Weights of a small masked image model: encoder norm rmsnorm.
Rows from block 2 of the decoder of a small masked image model, named by matrix and row number. Rows with one number belong to one neuron. Each number is 128 + 24 x the weight over its row's rms, rounded and kept within 0 to 255. All counts start at 0.
After each neuron's rows are labels from the 100 images, of 14848, where the neuron reaches its highest value: "top examples" is what is common among them; "patch colour" is the nearest of a few named colours to the mean colour under the peak. Only what is clearly more common there than usual is listed. The data: retinal OCT scans (Kermany 2017). In brackets: how many of the 100.
# fc1: MLP up (decoder.2.mlp.fc1.weight, 576x192), inputs 96-191
# fc2: MLP down (decoder.2.mlp.fc2.weight, 192x576, transposed), outputs 96-191

fc1.309 [105 136 167 123 131 116 143 134 148 136 135 148  94 130 172 145 101 142 113 123 164 127 141 154 141 160 156 120 138 103  94 110 164 156 116 150  96 120 142 107 133 140 128 131 135  48 173 127 125 153 152 125 141  87 132 145 144 143 113 107 112 100 112 138 138 174 111 144  69 111 158 125 130 172 133 107 158  95 112 129 154 100 132 121 154 106 104 147 108 117 135  91 115 110  98 119]
fc2.309 [136 109 143 155 148 138  89 141 154 122 138 119 138 130 136 113 101 126 128 119  96 151 136 113 120 160 106 163 114 124 133 133 108 120 122 118 131 152 149 120 153 122  89 146  92 184 128 151 129 156 171 173  91 157 174 110 159 155 107 126 163 163 161  95 142 131 113 134 136 112 111 125 135 117 158 119 133 155 161 113 141 150 150  95 129 154 154 134 159 161 143 145 130 104 125 194]
top examples: finding: normal (82)
patch colour: grey (99)

fc1.258 [166 120 108 120 102 117 133 125 144 121 147 113 141 122 133 114 121 142 112 142 117 109 134 132 119 146 167 150 170 130 156 141 150  96 136 124 106 121 139 130 128 109 138 165 147 134 130 124  63 158 131 115 164 163 174  75  89 129  96 156 156 154 121 134 133  93 143 113 134 148 111 157 110 154 133 138 122 126 167 144 153 155  86 111 114 172 117 139 172 161 144 116 104 135 105 124]
fc2.258 [148 129 128 126 121 128 145  95 139  88 114  77 150 115 160 120  87 158 120 147 106 149 173 150 176 146  90 182 162 125  92 135 121 130 133 129 130 160 150 105  77 125 125  99  81 175 143  98 148 125 105 100 147 171 106  82 148 112 151 100 117 111 146 168 115 155 168 106  73 115 116 122 117 124 113 137 129 158 116 120 113 101 137 143 120 140 168 133 110  94 102 152 117 124 147 155]
top examples: finding: choroidal neovascularization (93)
patch colour: grey (85)

fc1.532 [129 118 128 127 128  90 104 111 153 156 147 165 126 127 101 135 133 130 104 158 135 127 143 101 121 135  92 143 113 130 164 144 120 148 142 153 136 134 143 111 152 121 118 104 113 123 189 183 177 124 128 116 152 162 120  88 123 123 150 129 121 118  57 162  79 139 124 127 132 161 132 124 111 127 156 118 168 169 124 122  94 140 121 128 159 150 115 147 136 168 156 116 103 117 118 145]
fc2.532 [136 135 115 126 114 117 134 159 122 121  75 103 122  90 133  94 107 114 125  92  67 179 128 147 137 116 161 123 141 151  97 126 136 132 113 121 116 156 124 172 122 124 128 154 132 155  96  65  84 117  93  96 104  96 113 177 138 133 102 139 114 165 154  93 187 121 143 142 132 110 111 116 145 121 127 147 106 126  99 121 153 105 119 152 111 117 121  95 144  97 112 129 146 128 116 136]
top examples: finding: choroidal neovascularization (85)
patch colour: grey (89)

fc1.85 [162 111 135 151 129 126 161 113  99  66 126 114 134 118 100 131 126  97 112 110 126 120 125 138 123 125 123 145 139 102 142 136 160  71 110 121 133 141 146 129  99 113 149 145  99 114 135 122 127 143 114  69 144 145 112 130 138 124 165 145 142 139 115 123 101  99 149 144 100 165 126  89 124 129 166 122 128  81 102 120 145 117 129  82 129 144  95 121 114 169 144 111 143 139 149 146]
fc2.85 [138 147 136 182 120  64  95 150 130 157  80 154  91 117 143 112 123 129 136 136 117 165 128 122 125 150 149 100 154  72 151  88 160 129 149 125 116  97 141 146  86 136  84 132 138 141 108 187  97 121 139 103 108 121 145 125  93  78 108  77 111  81 138  99 116 158 125 116 166 139 141 108  96  87 121 122 142 145 148 154  78 159 141 116 136 100 161 147 114 147 163 113 131 160 100 111]
top examples: finding: diabetic macular edema (29)
patch colour: grey (65)

fc1.227 [ 98 118 124 130 186 125 180 136 147  86 114  85 135 145 117 181  91 121 129 156 174 112 144 132 140 127 108 128 133 136 111 113 139 142 144 152 137 122 126 130 182 137 174 136 172 119 142 166 142 148 156 114 160 133  99 118 141 152 100  43 110 113 129 138 144 172 106 137 166 135 139 132 160 145 142 158 105 127 119 145 129 123 133 110 152 149 124  83 117 114 173 104 136 107 100 126]
fc2.227 [165  92 148 165 125 134 116 171 106 142 148 122 108 164 129 137 121 164  97 147 118 114 154  75 133 149 100 135 115 105 137 119 104 127 118 132 177 145 179 112 139  58  89 154  98 151 111 129  81 131 143 144 110 135 144 164 114 102 137 113 126 162 152 135 137 106 138 125 119  88 134 124 116 135 118 130 105 167 155 122 123 112 129 136 124 185 108 133 170 174  95 121 118  97 117 174]
top examples: finding: diabetic macular edema (32)
patch colour: grey (89)

fc1.515 [105 167 150 120 106 155 131 150  91 117 110 143 133 114 118 146 112 146 130 133 157 155 103 137 100 143  99 118 134  98 128  69 135  89 119  88 103 145 162 117 126 133 136 115 135 139 130 138 114  98 151 163 121  84 100 130  85 188 135 151 139 148 138 134 109 150 126 148 120 137 129  94 121 137 148 146 162 178 159 131 154 129 141 150 139 106 129 123 128 120 133 134 141 138 133 183]
fc2.515 [ 91 128 122  98 125  89 118 108 110 130 175 107  70  99 178 136 197  66 134 145 124  79 108 122 146  89 121 100 107 110  97 115  95 142 110 146 122  85 127 102 136 125 138 109 113 161 145 135 122 159  93 149  98 148 140 114 128 124 133  97 137 104 130 129 158 101 158  97 150  94 136 125 103 135  80 124  78 129 127 111 116 109 104 101 109 155 119  98 134 120 129  74 146 117 110 100]
top examples: finding: diabetic macular edema (43)
patch colour: white (26)

fc1.249 [136 146 115 134 120  98 109 117 127 114  99 137 122 103 102 144 105 124 137 119 144 125 165 129 143 139 138 152 121 137 137  84 164 152 116 116 115 158 107 150 153 111 121 135 104 170 121 111 124  73 133 126 110 101 121 127 104 131 150 186  96 141 100 164 124 124 126 103 149 128  88  95  96 148  69 150  70 131 131 153 112 140 106 135 159 153 149 135 128 121 161 150 159 153 153 158]
fc2.249 [103 125 119 135 174 154 158 122 123 115 163 153 118 148 106 182 193 143  93 170 128 139 141 131 141  98 106  97 143 149 138 157 118 143 120 117 100  82 128 149 133 151 131 133  91 137 126 165 110 179 151 146 122 152 117 103 128 136 143 135 134 123 108 140  68 108 180 130 114  74  84 145 112 116  83 115 164  98 135  80 141 133 161 109  86 131 113 115 136  91 132 122  93 133 157  96]
top examples: finding: normal (89)
patch colour: grey (89)

fc1.167 [166 139 128 118 110 113 134 148 105 114 164 114 155 125 150 115 147  79 103  69 140 105 115 133  97 171  88 137 125 161 140 129 167 141 136 120 147 159 151 106  92 135 155 144 146 126  69 157 159 100 126 117 153 148 110  97 129 176  84 141 137  87 137 145  97 143 126 122 160 154 126 116  95 136 167 120 102 104 132  86 158 160 148 112 145 152 114 104 120 109 103 128 172 115 120 119]
fc2.167 [126 111 140 126  95 144 117 145 120 156 152 148 103 113 103  98  91 135 119 134 112 115 132 106 138 121 136  96 156  98 157 108  73 157 128 107 163  97 106 115 196 145 114 125 120 123 132 119  57 172 134 137 154 117 117 144 113 137 102 119  90 104 119  97 126 124 133 133 150 137 146 160 110 131  82 147 147 165 116 120 121 156 110 128  78  90 133 137 180 163 102  82 122 128 125 144]
top examples: finding: diabetic macular edema (31)
patch colour: grey (73)

fc1.137 [139 134 142 150 139 133 127 151 159 131 119 102 124 115 129 160 121 134 100 107 145 138 133 113 108 119 140 121 154 129 116 126 134  63 185 109 161 113 136 147 168 170 125 123 127 124 138 110 126 121 168 178 110 140 171 112 105 124 113 123 155 141 106 163 114 119  87 132 160 145 128 136 119 104 104 147 131 133 121 179 139 150 132 102 152 134 128  61 118 100 147 121 112 144 149 145]
fc2.137 [119 141 127 122 118  76 135 158  74 165 136 139 165 110 154 140 112 127 130 148 106 162 112 126 129 120 110 166 158 117 162 185 134 141 113 135  89 142 106 149 148 143 136 145 144 109 107 132 150 133 100 125 136  71  80 147 103 132 128 135 111  93 185 127 145 100 157  94 126 148 106 127 157 134 171 151 116  66 132 111  93  81 158 147 115 122 121 145 114 122 120 137 165  91 131  92]
top examples: finding: diabetic macular edema (39)
patch colour: grey (100)

fc1.409 [130 122 140 112 118 105 120 170 147 147 166 135 129 133 136 126 113 151 139 117 145  79 164  98 109 111 103 110 149 132 118 174 152  88 122  76 103 137 107 121 142 139 118 137 119 127 109 149 144 167 117 125 141 130 167 129 124 170 143 143 186 137 118 122 143 105 129 141  98  88 100 121 121 142 170 130  94 130 116 147 176  82 109 115 148 122 113 136 164 138 123 110 123  77 114 125]
fc2.409 [121 150 132  87 126 124 140 121 123 105 140 127 120 140 116 117 154 103 144 112 174 143  63 149 146 141 148 138 131 174 142 110 150 173 146 156 174  97 123  98 124 137 118  77 140 130 145 138 115  69 121 137  81 106 103  95 173 147  95 145 131  84 126 135 144 120 166 138 150 115 161 110 155 110 111 161 161 133 123 135  79 191 128  94 115 141 128 125 137 138 118 144 102 144 171 151]
top examples: finding: normal (83)
patch colour: grey (70)

fc1.221 [112 151 101 111 108 132 139 112 134 133 135 115 134 190 102 133 133 111 120 113 160 110 181 127 148 137 161 102 128 146 151 145 139 146 145 139 110 141 125 121 101 129 126 127 135 107 138 138 146 126 109 116 153 155 100 104 148 146 151  87 144 147 134 122 158 145 143  62 122 148 121 134  66 140 143 168 125 106 111 103 104 141 145  96 129 127 109 146 118 117 179 154 122 123 148 143]
fc2.221 [110 149 134 110 141 149 150 106 127 155  84 112  91 129 134 197 161 163 173 131 141 128 210 129 164 105 144 110  94 103  79 146 150  98 115 174 153 116 127 107 101 107 138 125 113 143 121 106 150 145 153 129 137 138 105 103 184 113 104  68 126 121  98 178 129 122 129 149 133 127 128  90  79 166 108  99 121 106 144 148 134 124 107 136 136  90  92 113 103 115 140 134 135 132 137  92]
top examples: finding: diabetic macular edema (34)
patch colour: grey (92)

fc1.4 [113 142 113 143 151  88 104 156  94 101 122 114  99 130 122  98 144  91  95 148 107  78 154 103  87 130  79 139 172 120 125 126 112 123 142 135 145 132 136 118 115  70 170 154  92 171 120 147 119 133 114 108 115 125 137 136 101 173 164 124 155 135 160 143 104 102 152 115 129 128  95 138 144 116 100 141 107 108 145 173 132 152 129 116  90 149  96 145 112 103  96 128 124 162 151 116]
fc2.4 [143 134 143 128 146 146  81 118 162 164 168 140  94 141 133 127 110 152 146 107 139 180 105  93 138 112 153 127  89 116 102 126 125 155 111 130 145 131 141 132 130 133 111 114  85 159 141 157 117 163 140 133 145 145  92 145 143 122 154 119 193 131 136 127 140 128 130 107 107 113 139 120 142  97 140 135 133 103 140 163 137 150 113 121 129 141 123 131 142 163 115 131  72  98 151 191]
top examples: finding: normal (96)
patch colour: grey (93)

fc1.41 [107  88 114 139 161 105  65 136 116 149  97 148 128 148 117 122 144 107 132 150  94 108 184 166 128 119 111 142 122 169 103 124 172 112 117 120 111 124 113 135 126 113 133 108 116 164 111 137 144 155 168 154  72 135 109  94 149 141 126 108 117  85 100 162 107 144  85 113 122 181 128 145 102 133 146 128 136 160  87  93 131 117 124 106 160 117 122  97 130 127 153 119 125 160 176 133]
fc2.41 [143 152 134 158 107 119 144 127 154 109 130 127 126 114  67 137 135 147 139 132 120 159 117  96 146 108 128 138  93  91 145 126 123 150 129 137 148 155 173  88 100 136 155  90 106  88 101 122 162 141 200 130 132 124 151 145 139 120  90  88 115 109 149 127 163 129 152  85  82 138 135 142 158 122 125 149 112 139 135 143  98 155 138 112 101 129 126 190 117 102 134 153 155 139 138 180]
top examples: finding: diabetic macular edema (30)
patch colour: grey (76)

fc1.384 [127 113 112 132 134 108 106 175 106 111 116 116 127 143 134 120 179 128  95 120 139 140 144 115 126  93 108 119 153 113 132 154 130  96 121 101 135 181  87 137 166  90 148 149 130 136 126 160 120 137 110 100 147 150 153 137 105 164 145 136 109 103 145 150  94  94 150  96 128 127  76  95 131 120 136 130  98 118 161 148 127 138  99 134  98 175 117 140 133  80 104 160 157 122 131 123]
fc2.384 [164 164 156 125 124 122 126 123 148 128 151 156 139 139 156 181  85 138 163  95 122 148 141 116 104 109 137 110 131 143 146 106 141 116  76 106  78 139 112 151 114 153 142  91 127 154 136 149 131 146 108 171 100 104 125 144 152 118 141 143 142 163 169 122 151 137 166 163 109 111 145 118 127 119 190  89  99 131 142 153 133  93 126 137 133 106 117 103 107 159 116 123 124  88 115 137]
top examples: finding: normal (94)
patch colour: grey (70)

fc1.543 [117 142 142 114 172 130 114 126 118  89 107 161 146 137 129 110 126 132 169 135 131 128 128 134 141 102 101 148 126 135 152 127 120 126 140  82 162 114 118  88  96 166 148 164 128  79 165 138 111 142 121 131 164 126 132  77 144 103  96 158 111  92 138 118 142 101 131 116 118 142 104 132 111 120 111 151 125 122 135 172 137 129 103 112 186 156 121 151 115 131 141 109 141 151 155  83]
fc2.543 [ 89 145 141 126 150 135 131 135 109 160 168  90 116 100 134 130 128 141 108 108 137 159 159  93 161 131 154  78 157 148 104 105 131 147  98 133 115 121 155 138 117 104 139 105  74 158 102 128 161 146 141 121  97 124 145 130 143 128 143 114 178 123 125 145 107 129 136 118 136  99 110 132  97 164 168 146 155 143 132  94 160 151 148 112 116 119 143 101 148  82 119 139 125 106 138 156]
top examples: finding: normal (93)
patch colour: grey (96)

fc1.436 [166  92 169 134 106 123  96 119 115 130 111 112 110 127 122 153 155 115 114 100  98 135 114 122 125 127 159 148 133  86 110 146 165 162 124 175 115 126 126 132 150 115 137 110 132 114 121 145 120 115 105 148 114 104 101 105 107 106 160  93 144 149 132 145 148 110  90 132  69 104 116 107 106 153 108 107 120 121  92 112 137  89 144 113 143 120 119  93 166 125 143 123 147  81 162 129]
fc2.436 [153 143 145 116 106 152 129  89 112 123 127 108 118 119 129 143  76 132 127 153 131 126 147  99 117  92 129 109 116 175 156 145 150 122 132  95 110 117 133 134 136 151 124 122 151 122 133 134 133 176 141 113  97 136 111 122 150 136 119 135  86 127 168 127  85 203 129 114 132 109 124 141 173 150 156 126 104 125 108 139 134 158 126 158 134 122 138 187  95  81 122 116 132 191 115 144]
top examples: finding: diabetic macular edema (52)
patch colour: grey (92)

fc1.266 [101 150 107 119 135 107 104 122 112 156 129 191 100 109 157 118 130 134 120 102  85 128 132 109 144 131 130 130 111 136  90 143  78 102 124 154 112 111 108  99 165 126 129 154 138 103 166 135 163 124  95 166 127  82 138 132 127 127 123 155 156 136  89 150 138 151 116  99 123  73 138  88 158 138 101 148 146 123 129 144 135 142 128 118 144 123 111 132  96 109 105 105  62 150 121 103]
fc2.266 [123 163 166 143 109 148 151 186 156 113 145 144  86 141 132 165 154 140 138 137 153 164 125 123 123 122 133 138 102 126 156 104 117 165 137 146 164 132 143 126 135  92 136 111  63 148 120 102  89 128 152  99 144 154 109 118 153 150 112 165 151  86 159 128 148 119 111 143 143 176 124 163 111 147 120 136 112 156  97 114 116 110 164 143  90 178 157 120 100 111  66 111 140 110 159 128]
top examples: finding: diabetic macular edema (63)
patch colour: grey (73)

fc1.16 [124 145 123 115 136  89 128 125 133 165 105  93 156 118 102 142 125  91 104 131 145 133 151 124 144  78 130 152 108  95 193 132 152 116  90 127 161 132 137 186 164  71 101 169 102  97 134  60 165 126 112 114 115  87 110 139 134 112 115  98  88 144 135  81 133 178 153 118 160 145 143 124 102 136 100 131 141 149 109 140  94 149 104 140 132 143 158 129 132 119 170 164 126 143 136 136]
fc2.16 [130 135 114 133 110 130 136 168 128 105 138 143 118 119 100 133 143 139 114 148  94 134  94 103 125 106 147 195 195 127 118 107 129 163 143 152 116  96 115 124 117 123 123 135 114 110 117 107 143 120 165  94 113 166 126 168 112 132 107 141 121 101 134  99  80 145 127 126 119 121  94 134  87 132 133 102 128 123 130 149 211 161 105  99 142 115 103 179 111 154 118 143  88 159 147 151]
top examples: finding: diabetic macular edema (31)
patch colour: grey (76)

fc1.118 [173 159 130 121  93 145 117 112 108 136 150 173 121 120 123 115 123 181 122 127 132 164 118 120 149 141 113 108 143 116 136 151 122 137  80 139 123 125 116 123  72 119 156 102 162 104 129 115 154 114  89 136 142 105 142 133  98 134 196 138 147  87 150 118 157 132 147 135 114 116 132 163 128  92 154 142 130 107 101 124  99 102 167 155 119 111 182 111 142 123 155 159 139 117 125 122]
fc2.118 [118 133 106 127 132 125 100 114 136 170 136 110 116 136 142 136 135 112 188 116 139  71 125 136 115 122 137 183 151 133  70 126 142 150 160 135 135 152 151 164 182 122  98 122 118 123 132 136 158 102 163 155 134 114 160 151 140 135 125  90 110 123  83 156  75 118 131  92 129 170 116 122 165 124 111  87 167 174 141 121 135 154 131 104 137 176  97 130 156 136  64 114 159 112 155 112]
top examples: finding: choroidal neovascularization (94)
patch colour: grey (100)

fc1.75 [124  96 129 121 178 147 160 134 158 131 135 124 148 130 129 179 133  98 114 111 129 165 146 132 146 108 139 117 139  85 142 148 171 112 150 124 121 155 159  91 113 142 124 127 150 112 137  84 143 111 121 117 105 131 128 123  97 113 157 134 146  90 105 131 134 128 145  96 106  92 103 140 123 117  88 134 103 193 152 155  89 100 144  83  96 125 144 136 171 139 121 129 128 149 158 153]
fc2.75 [141 138 126 114  97  86 114 151 109 142 161 134 152 154 134 164 180 122 139  83 111 143 138 136 143 155 159 100 130 150 110 151 159 110 119 121 135 123  92 137 129 105 111 143 128 134 139 126 149 154  89 103 142 128 111 134 182 174 109 132  91 203 143 151 154 116 129 146 128 142 119 122 134 128 160 111 142 144 119 127 121 142 123 122 106  67 140 164 163 135 153 138 108  67 123 134]
top examples: finding: normal (90)
patch colour: grey (90)

fc1.344 [ 88  97 149 140 103 124 159 157 146  95  97 124 114 118 118 171  65 125 117 116 125 148 164 110 125  84  97 156 150 128 150 137 146 117  96  99 127 124 139 135 116 108 102 147 113 126 132 130 113 111 123 164 116 172 132  99 133 161 116 141 112  82 133 187 130 108 132 150 110 153 121 119 130 137  99 111 121 107 116 100 154 114 129 146 103 134 126 112 106 106 119 145 124 101 154 142]
fc2.344 [120 185 111 121 143 129 116 141 131 162 154 173 111 138 162 120 126 145 110 153  96 109 112 158 130 130 168 118 138 124 124 139 117 149 110 168 147 131 122 131 113 128 145 103 115 155 112 130 133 137 133 144 102  75 121 142 105 124 127 122 133 112  91 138 156 118 113 135  91 100 126 149 174  98 146 165 145 118 173 175 117 144 140 121 142 113 119 128 184 133 115 136 126 161  90 162]
top examples: finding: choroidal neovascularization (80)
patch colour: grey (80)

fc1.65 [149 151 163 114 116 137 122  88  96 118  71 150 121 125 131 110 119 127 148 136  95  90 150 134 152  70 132  70 158 138 116 128 147 100 165 141 136 134 140 129 128 113 122 105 158 123 111 145 110 151 180 111  95 151 146 105 146  95 119  94 125 163 174 106 128 159 119 114 140 116 123 124 129 143 163 136  91 114 121 141 136 129 128 130 134  82 134 107 126 113 119 122  94 143 119 139]
fc2.65 [139 113 101 170 122 143 122 165 134 123 138 100 118 109 138 140 120 170  72 128 144 154  83 125 148 133 145 189 130 159 108 145 105 122 116 129 151 136 165 123 137 133 109 119  94 125 162  93 154 138 106 130 147 140  77 119  98 148 136 176 147 104 135 165 132  76 144 149 124 138 126 167 141 110 112 148 141 132 110 121 135 115 124  43 150 137 137 114 144 149 109 100 155 110  97 152]
top examples: finding: diabetic macular edema (29)
patch colour: grey (75)

fc1.507 [135 126 135  95 122 155 166 120  95 142 121 113 130  82  80 104 155 124  92 126 126 122  92 121 110 113 138 115  98 112 130 105 161 125 141  95 118  93 178 140 159 163 113 111 118 141 169 144 111 121 131 134 124 109 118 114 132 116 142 136 144 121 124 157  98 126 130 163 122 152 199 152  90 134 133 125 141 143 138 138 126 141 107 113 138  94 135  66 160  89 174 126 123 135 123 133]
fc2.507 [162 117 119 131 144  90  77  98 150 124 140 110 153 142 160 146 126 122 166 111 137 132 124 156 163 140 133 122 146 138 119 135 104 145 115 116 103 171  79 156  81 140 164 126 142 105  97 154 142 132 101 117 101 124 140 154 105  91 145 141 137 121 143 150 151 102 117  68 125  67 109 108 143 116 157  80 113  92 146 131 150 121 113 135 126 115 138 150  91 141  95 116 137 136 119 128]
top examples: finding: choroidal neovascularization (65)
patch colour: grey (84)

fc1.443 [137 122 117  86  95 109 158 128 127 104 137 117 123 101 108  89 129 116 133 113  90  93 117 121 127 165 173 183 144 115  92 116 147 113 134 131 131  99 126 131 130 112 187  94 107 120 127  87  85 116 182 161 119 105 108 109 103 178 132 156 162  98 149 126 115 149 189 151 155 103 132 119  83 108 123 136 167 109 148 157 136 105  94 111  99 112 127 122 147 100 160 141 146 172 114 109]
fc2.443 [166 124 143 158 196 127 128 147 123 109 104 127 116 161 169 122 158 124 101 117 183 141 146 143 185  94 109 115 143 160 143  91  99 110 123 120 125 109 157  58 110 127  99 122 149  81 117 132 122 111 106 111 136 130 133 123 167  85 170 109 104 102 123 147 141 169 114 140  98 130 114 122 137 116 148 136 119 142 165 121 121 169 143 113 131 144 107 121 132 123 102 152 104 101 160 112]
top examples: finding: diabetic macular edema (37)
patch colour: grey (72)

fc1.115 [145  89 137 107 140 128 155 103 139  95 110 121 125 172 120 117 139 117 106 133 150 175 150 145 135 171 123 122 151 117 131 118 164  94  80 170 132  96 163 136  90 113 112 110  54 152 112 128 150 102 112 102 158 161 125  94 148 135 109 118 124 160 155 110 136 125 116  99 133  94 174 121 154 116 165 140 116 110 149 132 132 166 110 147 138 119 153 103 167 147  89 158 132 101  83 157]
fc2.115 [120 108 160 159 139  73 141 116 139 161 134 110 133 114  92 109 128 124  91 151 119 168 117 148  82 123 183  91 132 120 153 136 128  73 155 118 131 148 130 125  97 112 148 164 118 124 112 178 137 157 100 130 134 123 116 127 120 119 109 123  70 155 160  87 131 156 113 121 133 108 141 105 123  91 143 167 125 106 143 127 174 106 110 106 129 130 131 115 135 135 116 160 113 149  81  97]
top examples: finding: diabetic macular edema (70)
patch colour: grey (63)

fc1.358 [153 144 133 145 132 143 107 154 106  91 132 164 118 150 121 114  73 158 171 145 165 107 117  71 119 141 115 136 136  97 106 153 168 105  89 150 144 126 163 151 121 140  75 127 126 109  99  77 166 137  80 119 168 105 117 109 141 133 121 147 112  86 133 204 113 124 135 133 141 158 131 133 137 143 128 102 146 174 138 191 139 150 102 125  69 135 135 108 137 153 125 135 118 124 130 131]
fc2.358 [144 152 155  80 120 108  94 112 180 143 142 135 113 155 161 151 155 112  95 128 134 119 107 181 152 128  53  79 108 147  94 110 104 149 139 128 115 128 107 108 127 127 158 110 150 109 131 115 124 117 109 148 115 129 174 166 159 120 144 131 126 167 117 101 100 107 156 111 124 109 102 102 117 145 143 134 111 151 121 108 144 125 116  90 129 121 136 140 127 122 147 112 116 104 133 135]
top examples: finding: choroidal neovascularization (64); finding: diabetic macular edema (28)
patch colour: grey (75)

fc1.111 [117 186 147  92 122 131 121  99 141 115  91 110 102  96 143  96 127 114 102 107 126 130 142 107 123 158 120 134 139 136 113 130 131 165 118 100 107 112  95 167 148 125  91 112 132 180 128 158 147 114 118 142 175 111 135 149 156 166  93 148 131 165 133 119 103 141 148 129 116 145 125 152 117 147 122 119 161 107  85 118 166  96  89 102 120 126  99 103 154  94 145 130  85 136 127 139]
fc2.111 [162 101 116 164 139 168 120 103  85 151  97 153 134 117 139 128 146 128 177 126 130 132 119 156 140  84 132 130 140 107 130 145 141 131  97 176 154 100 152 106 137 118 129  86 129  62 143 102 129 129 104 124 143 189  87 124 110  81 136  98 113 133 112 137 140 109 110 104 134 135 159  94 152 121 130 120 100 169 160 105 137 134 150 123  93 157 131 109 108 101 100 121 128 147 113 150]
top examples: finding: diabetic macular edema (41)
patch colour: white (51)

fc1.364 [149 121 157  98 144  98  89 145  90 118 106 169 137 163 127 100 100 160 137 105  98 166 148 151 108 105 129 151 101 166 106 101 132 148 149 143  96 150 119 140 139 104 125 127 138 137 121 130 108  99 172 155 134 112  97 145 135  97 135 153 138 130  93 133 119 157 136 105 186 136  84 176 111 151 134  90 150 130 178 128 128 168 123 158 113 127 151 111 124 147 129 109  98 147 142 111]
fc2.364 [161 156  71 104  91 114 133 115 135 132 109 104 156 113 144 164 164 142 131 136 101  81 164 135 142 147  93  99 108 111 134  94 126 115 111 106 156 109 132 114  75 126 142 155 145  78 127 160 120 186  89 111 125 159 127 112 130 128 127 105 176 123 120 108 168  79  86 139 131 125 169 101  93 156 130 135 118 109 137 170 167 125 128 163 104  95 118  78 106 120 159 173 164 137  89 138]
top examples: finding: diabetic macular edema (33)
patch colour: grey (72)

fc1.343 [124 144 134 150 128 137 156 122 118 106  80 105 122 104 100 136 122 137 134  97  87 196 118 139 128  79 119 142 121  96  97 141 138  93  95  82  93 110 143 133 105 148 112  64 150 115 162 136 127 138 155  99 102 111 108 107 135 142 158 124 115 136 112 138 145 142 122 165 134 165 142 113 135 163 172 115 129 104 122 181 112 126  78 127 108  98 117 112 125 107 161  99  98  98 120  99]
fc2.343 [145 148 110 140 126 104 146 140 128 178 145 119 118 142 118 127  71 100 163 133 145 158 148 144 116 103 155 129 128  83 123 106 122 173 109 129 102 111 129 138 148 138 138  96 137 102 128 148 159 160 123 139 144 121  90 118 118 160 139 109 127  98 169 148 102 172 149 150 116 115 144 116 155 168 165 100  79 116 125 122 137 140 126 136  63  96  99 108  94 121 133 154  77 118 144  91]
top examples: finding: diabetic macular edema (44)
patch colour: grey (89)

fc1.400 [162  89 135 102 157 138 141 179 129 136 118 129 126 136 127  99 142 125 151 119 122 127 124 142 115 167 120 151 103 118 142 125 112 154 140 102  79 158 134 110 146 148  97 129 166 167 145 141 113 141 175 111 168 169  96 171 113 140 137 155 123 111  96 173 121  93 155 127 133  80 121 166  72 174  61 147  94  98 155 128 164 154 138 127  89 104 112 106 118 156  77 125 121 122 161 111]
fc2.400 [ 64 144 117 132 145 115 123 111 121 138  95 129 159  99 124 116 193 125 125 128 123  94 145 202 103 137  82 140 141 124 139 119 122 129 119 146 156 124 143 146  89 129 130  94 140  80  83 123 120 157 101 141 124  97 172 123 146 115 126 119 134 155 143 175 136 122 116 169 111 138 178 142 157 164 154 153 124 123 114 162 144 130 128 142 165 124 147 138 105  88 165 157 101 113 144 176]
top examples: finding: diabetic macular edema (29)
patch colour: grey (64)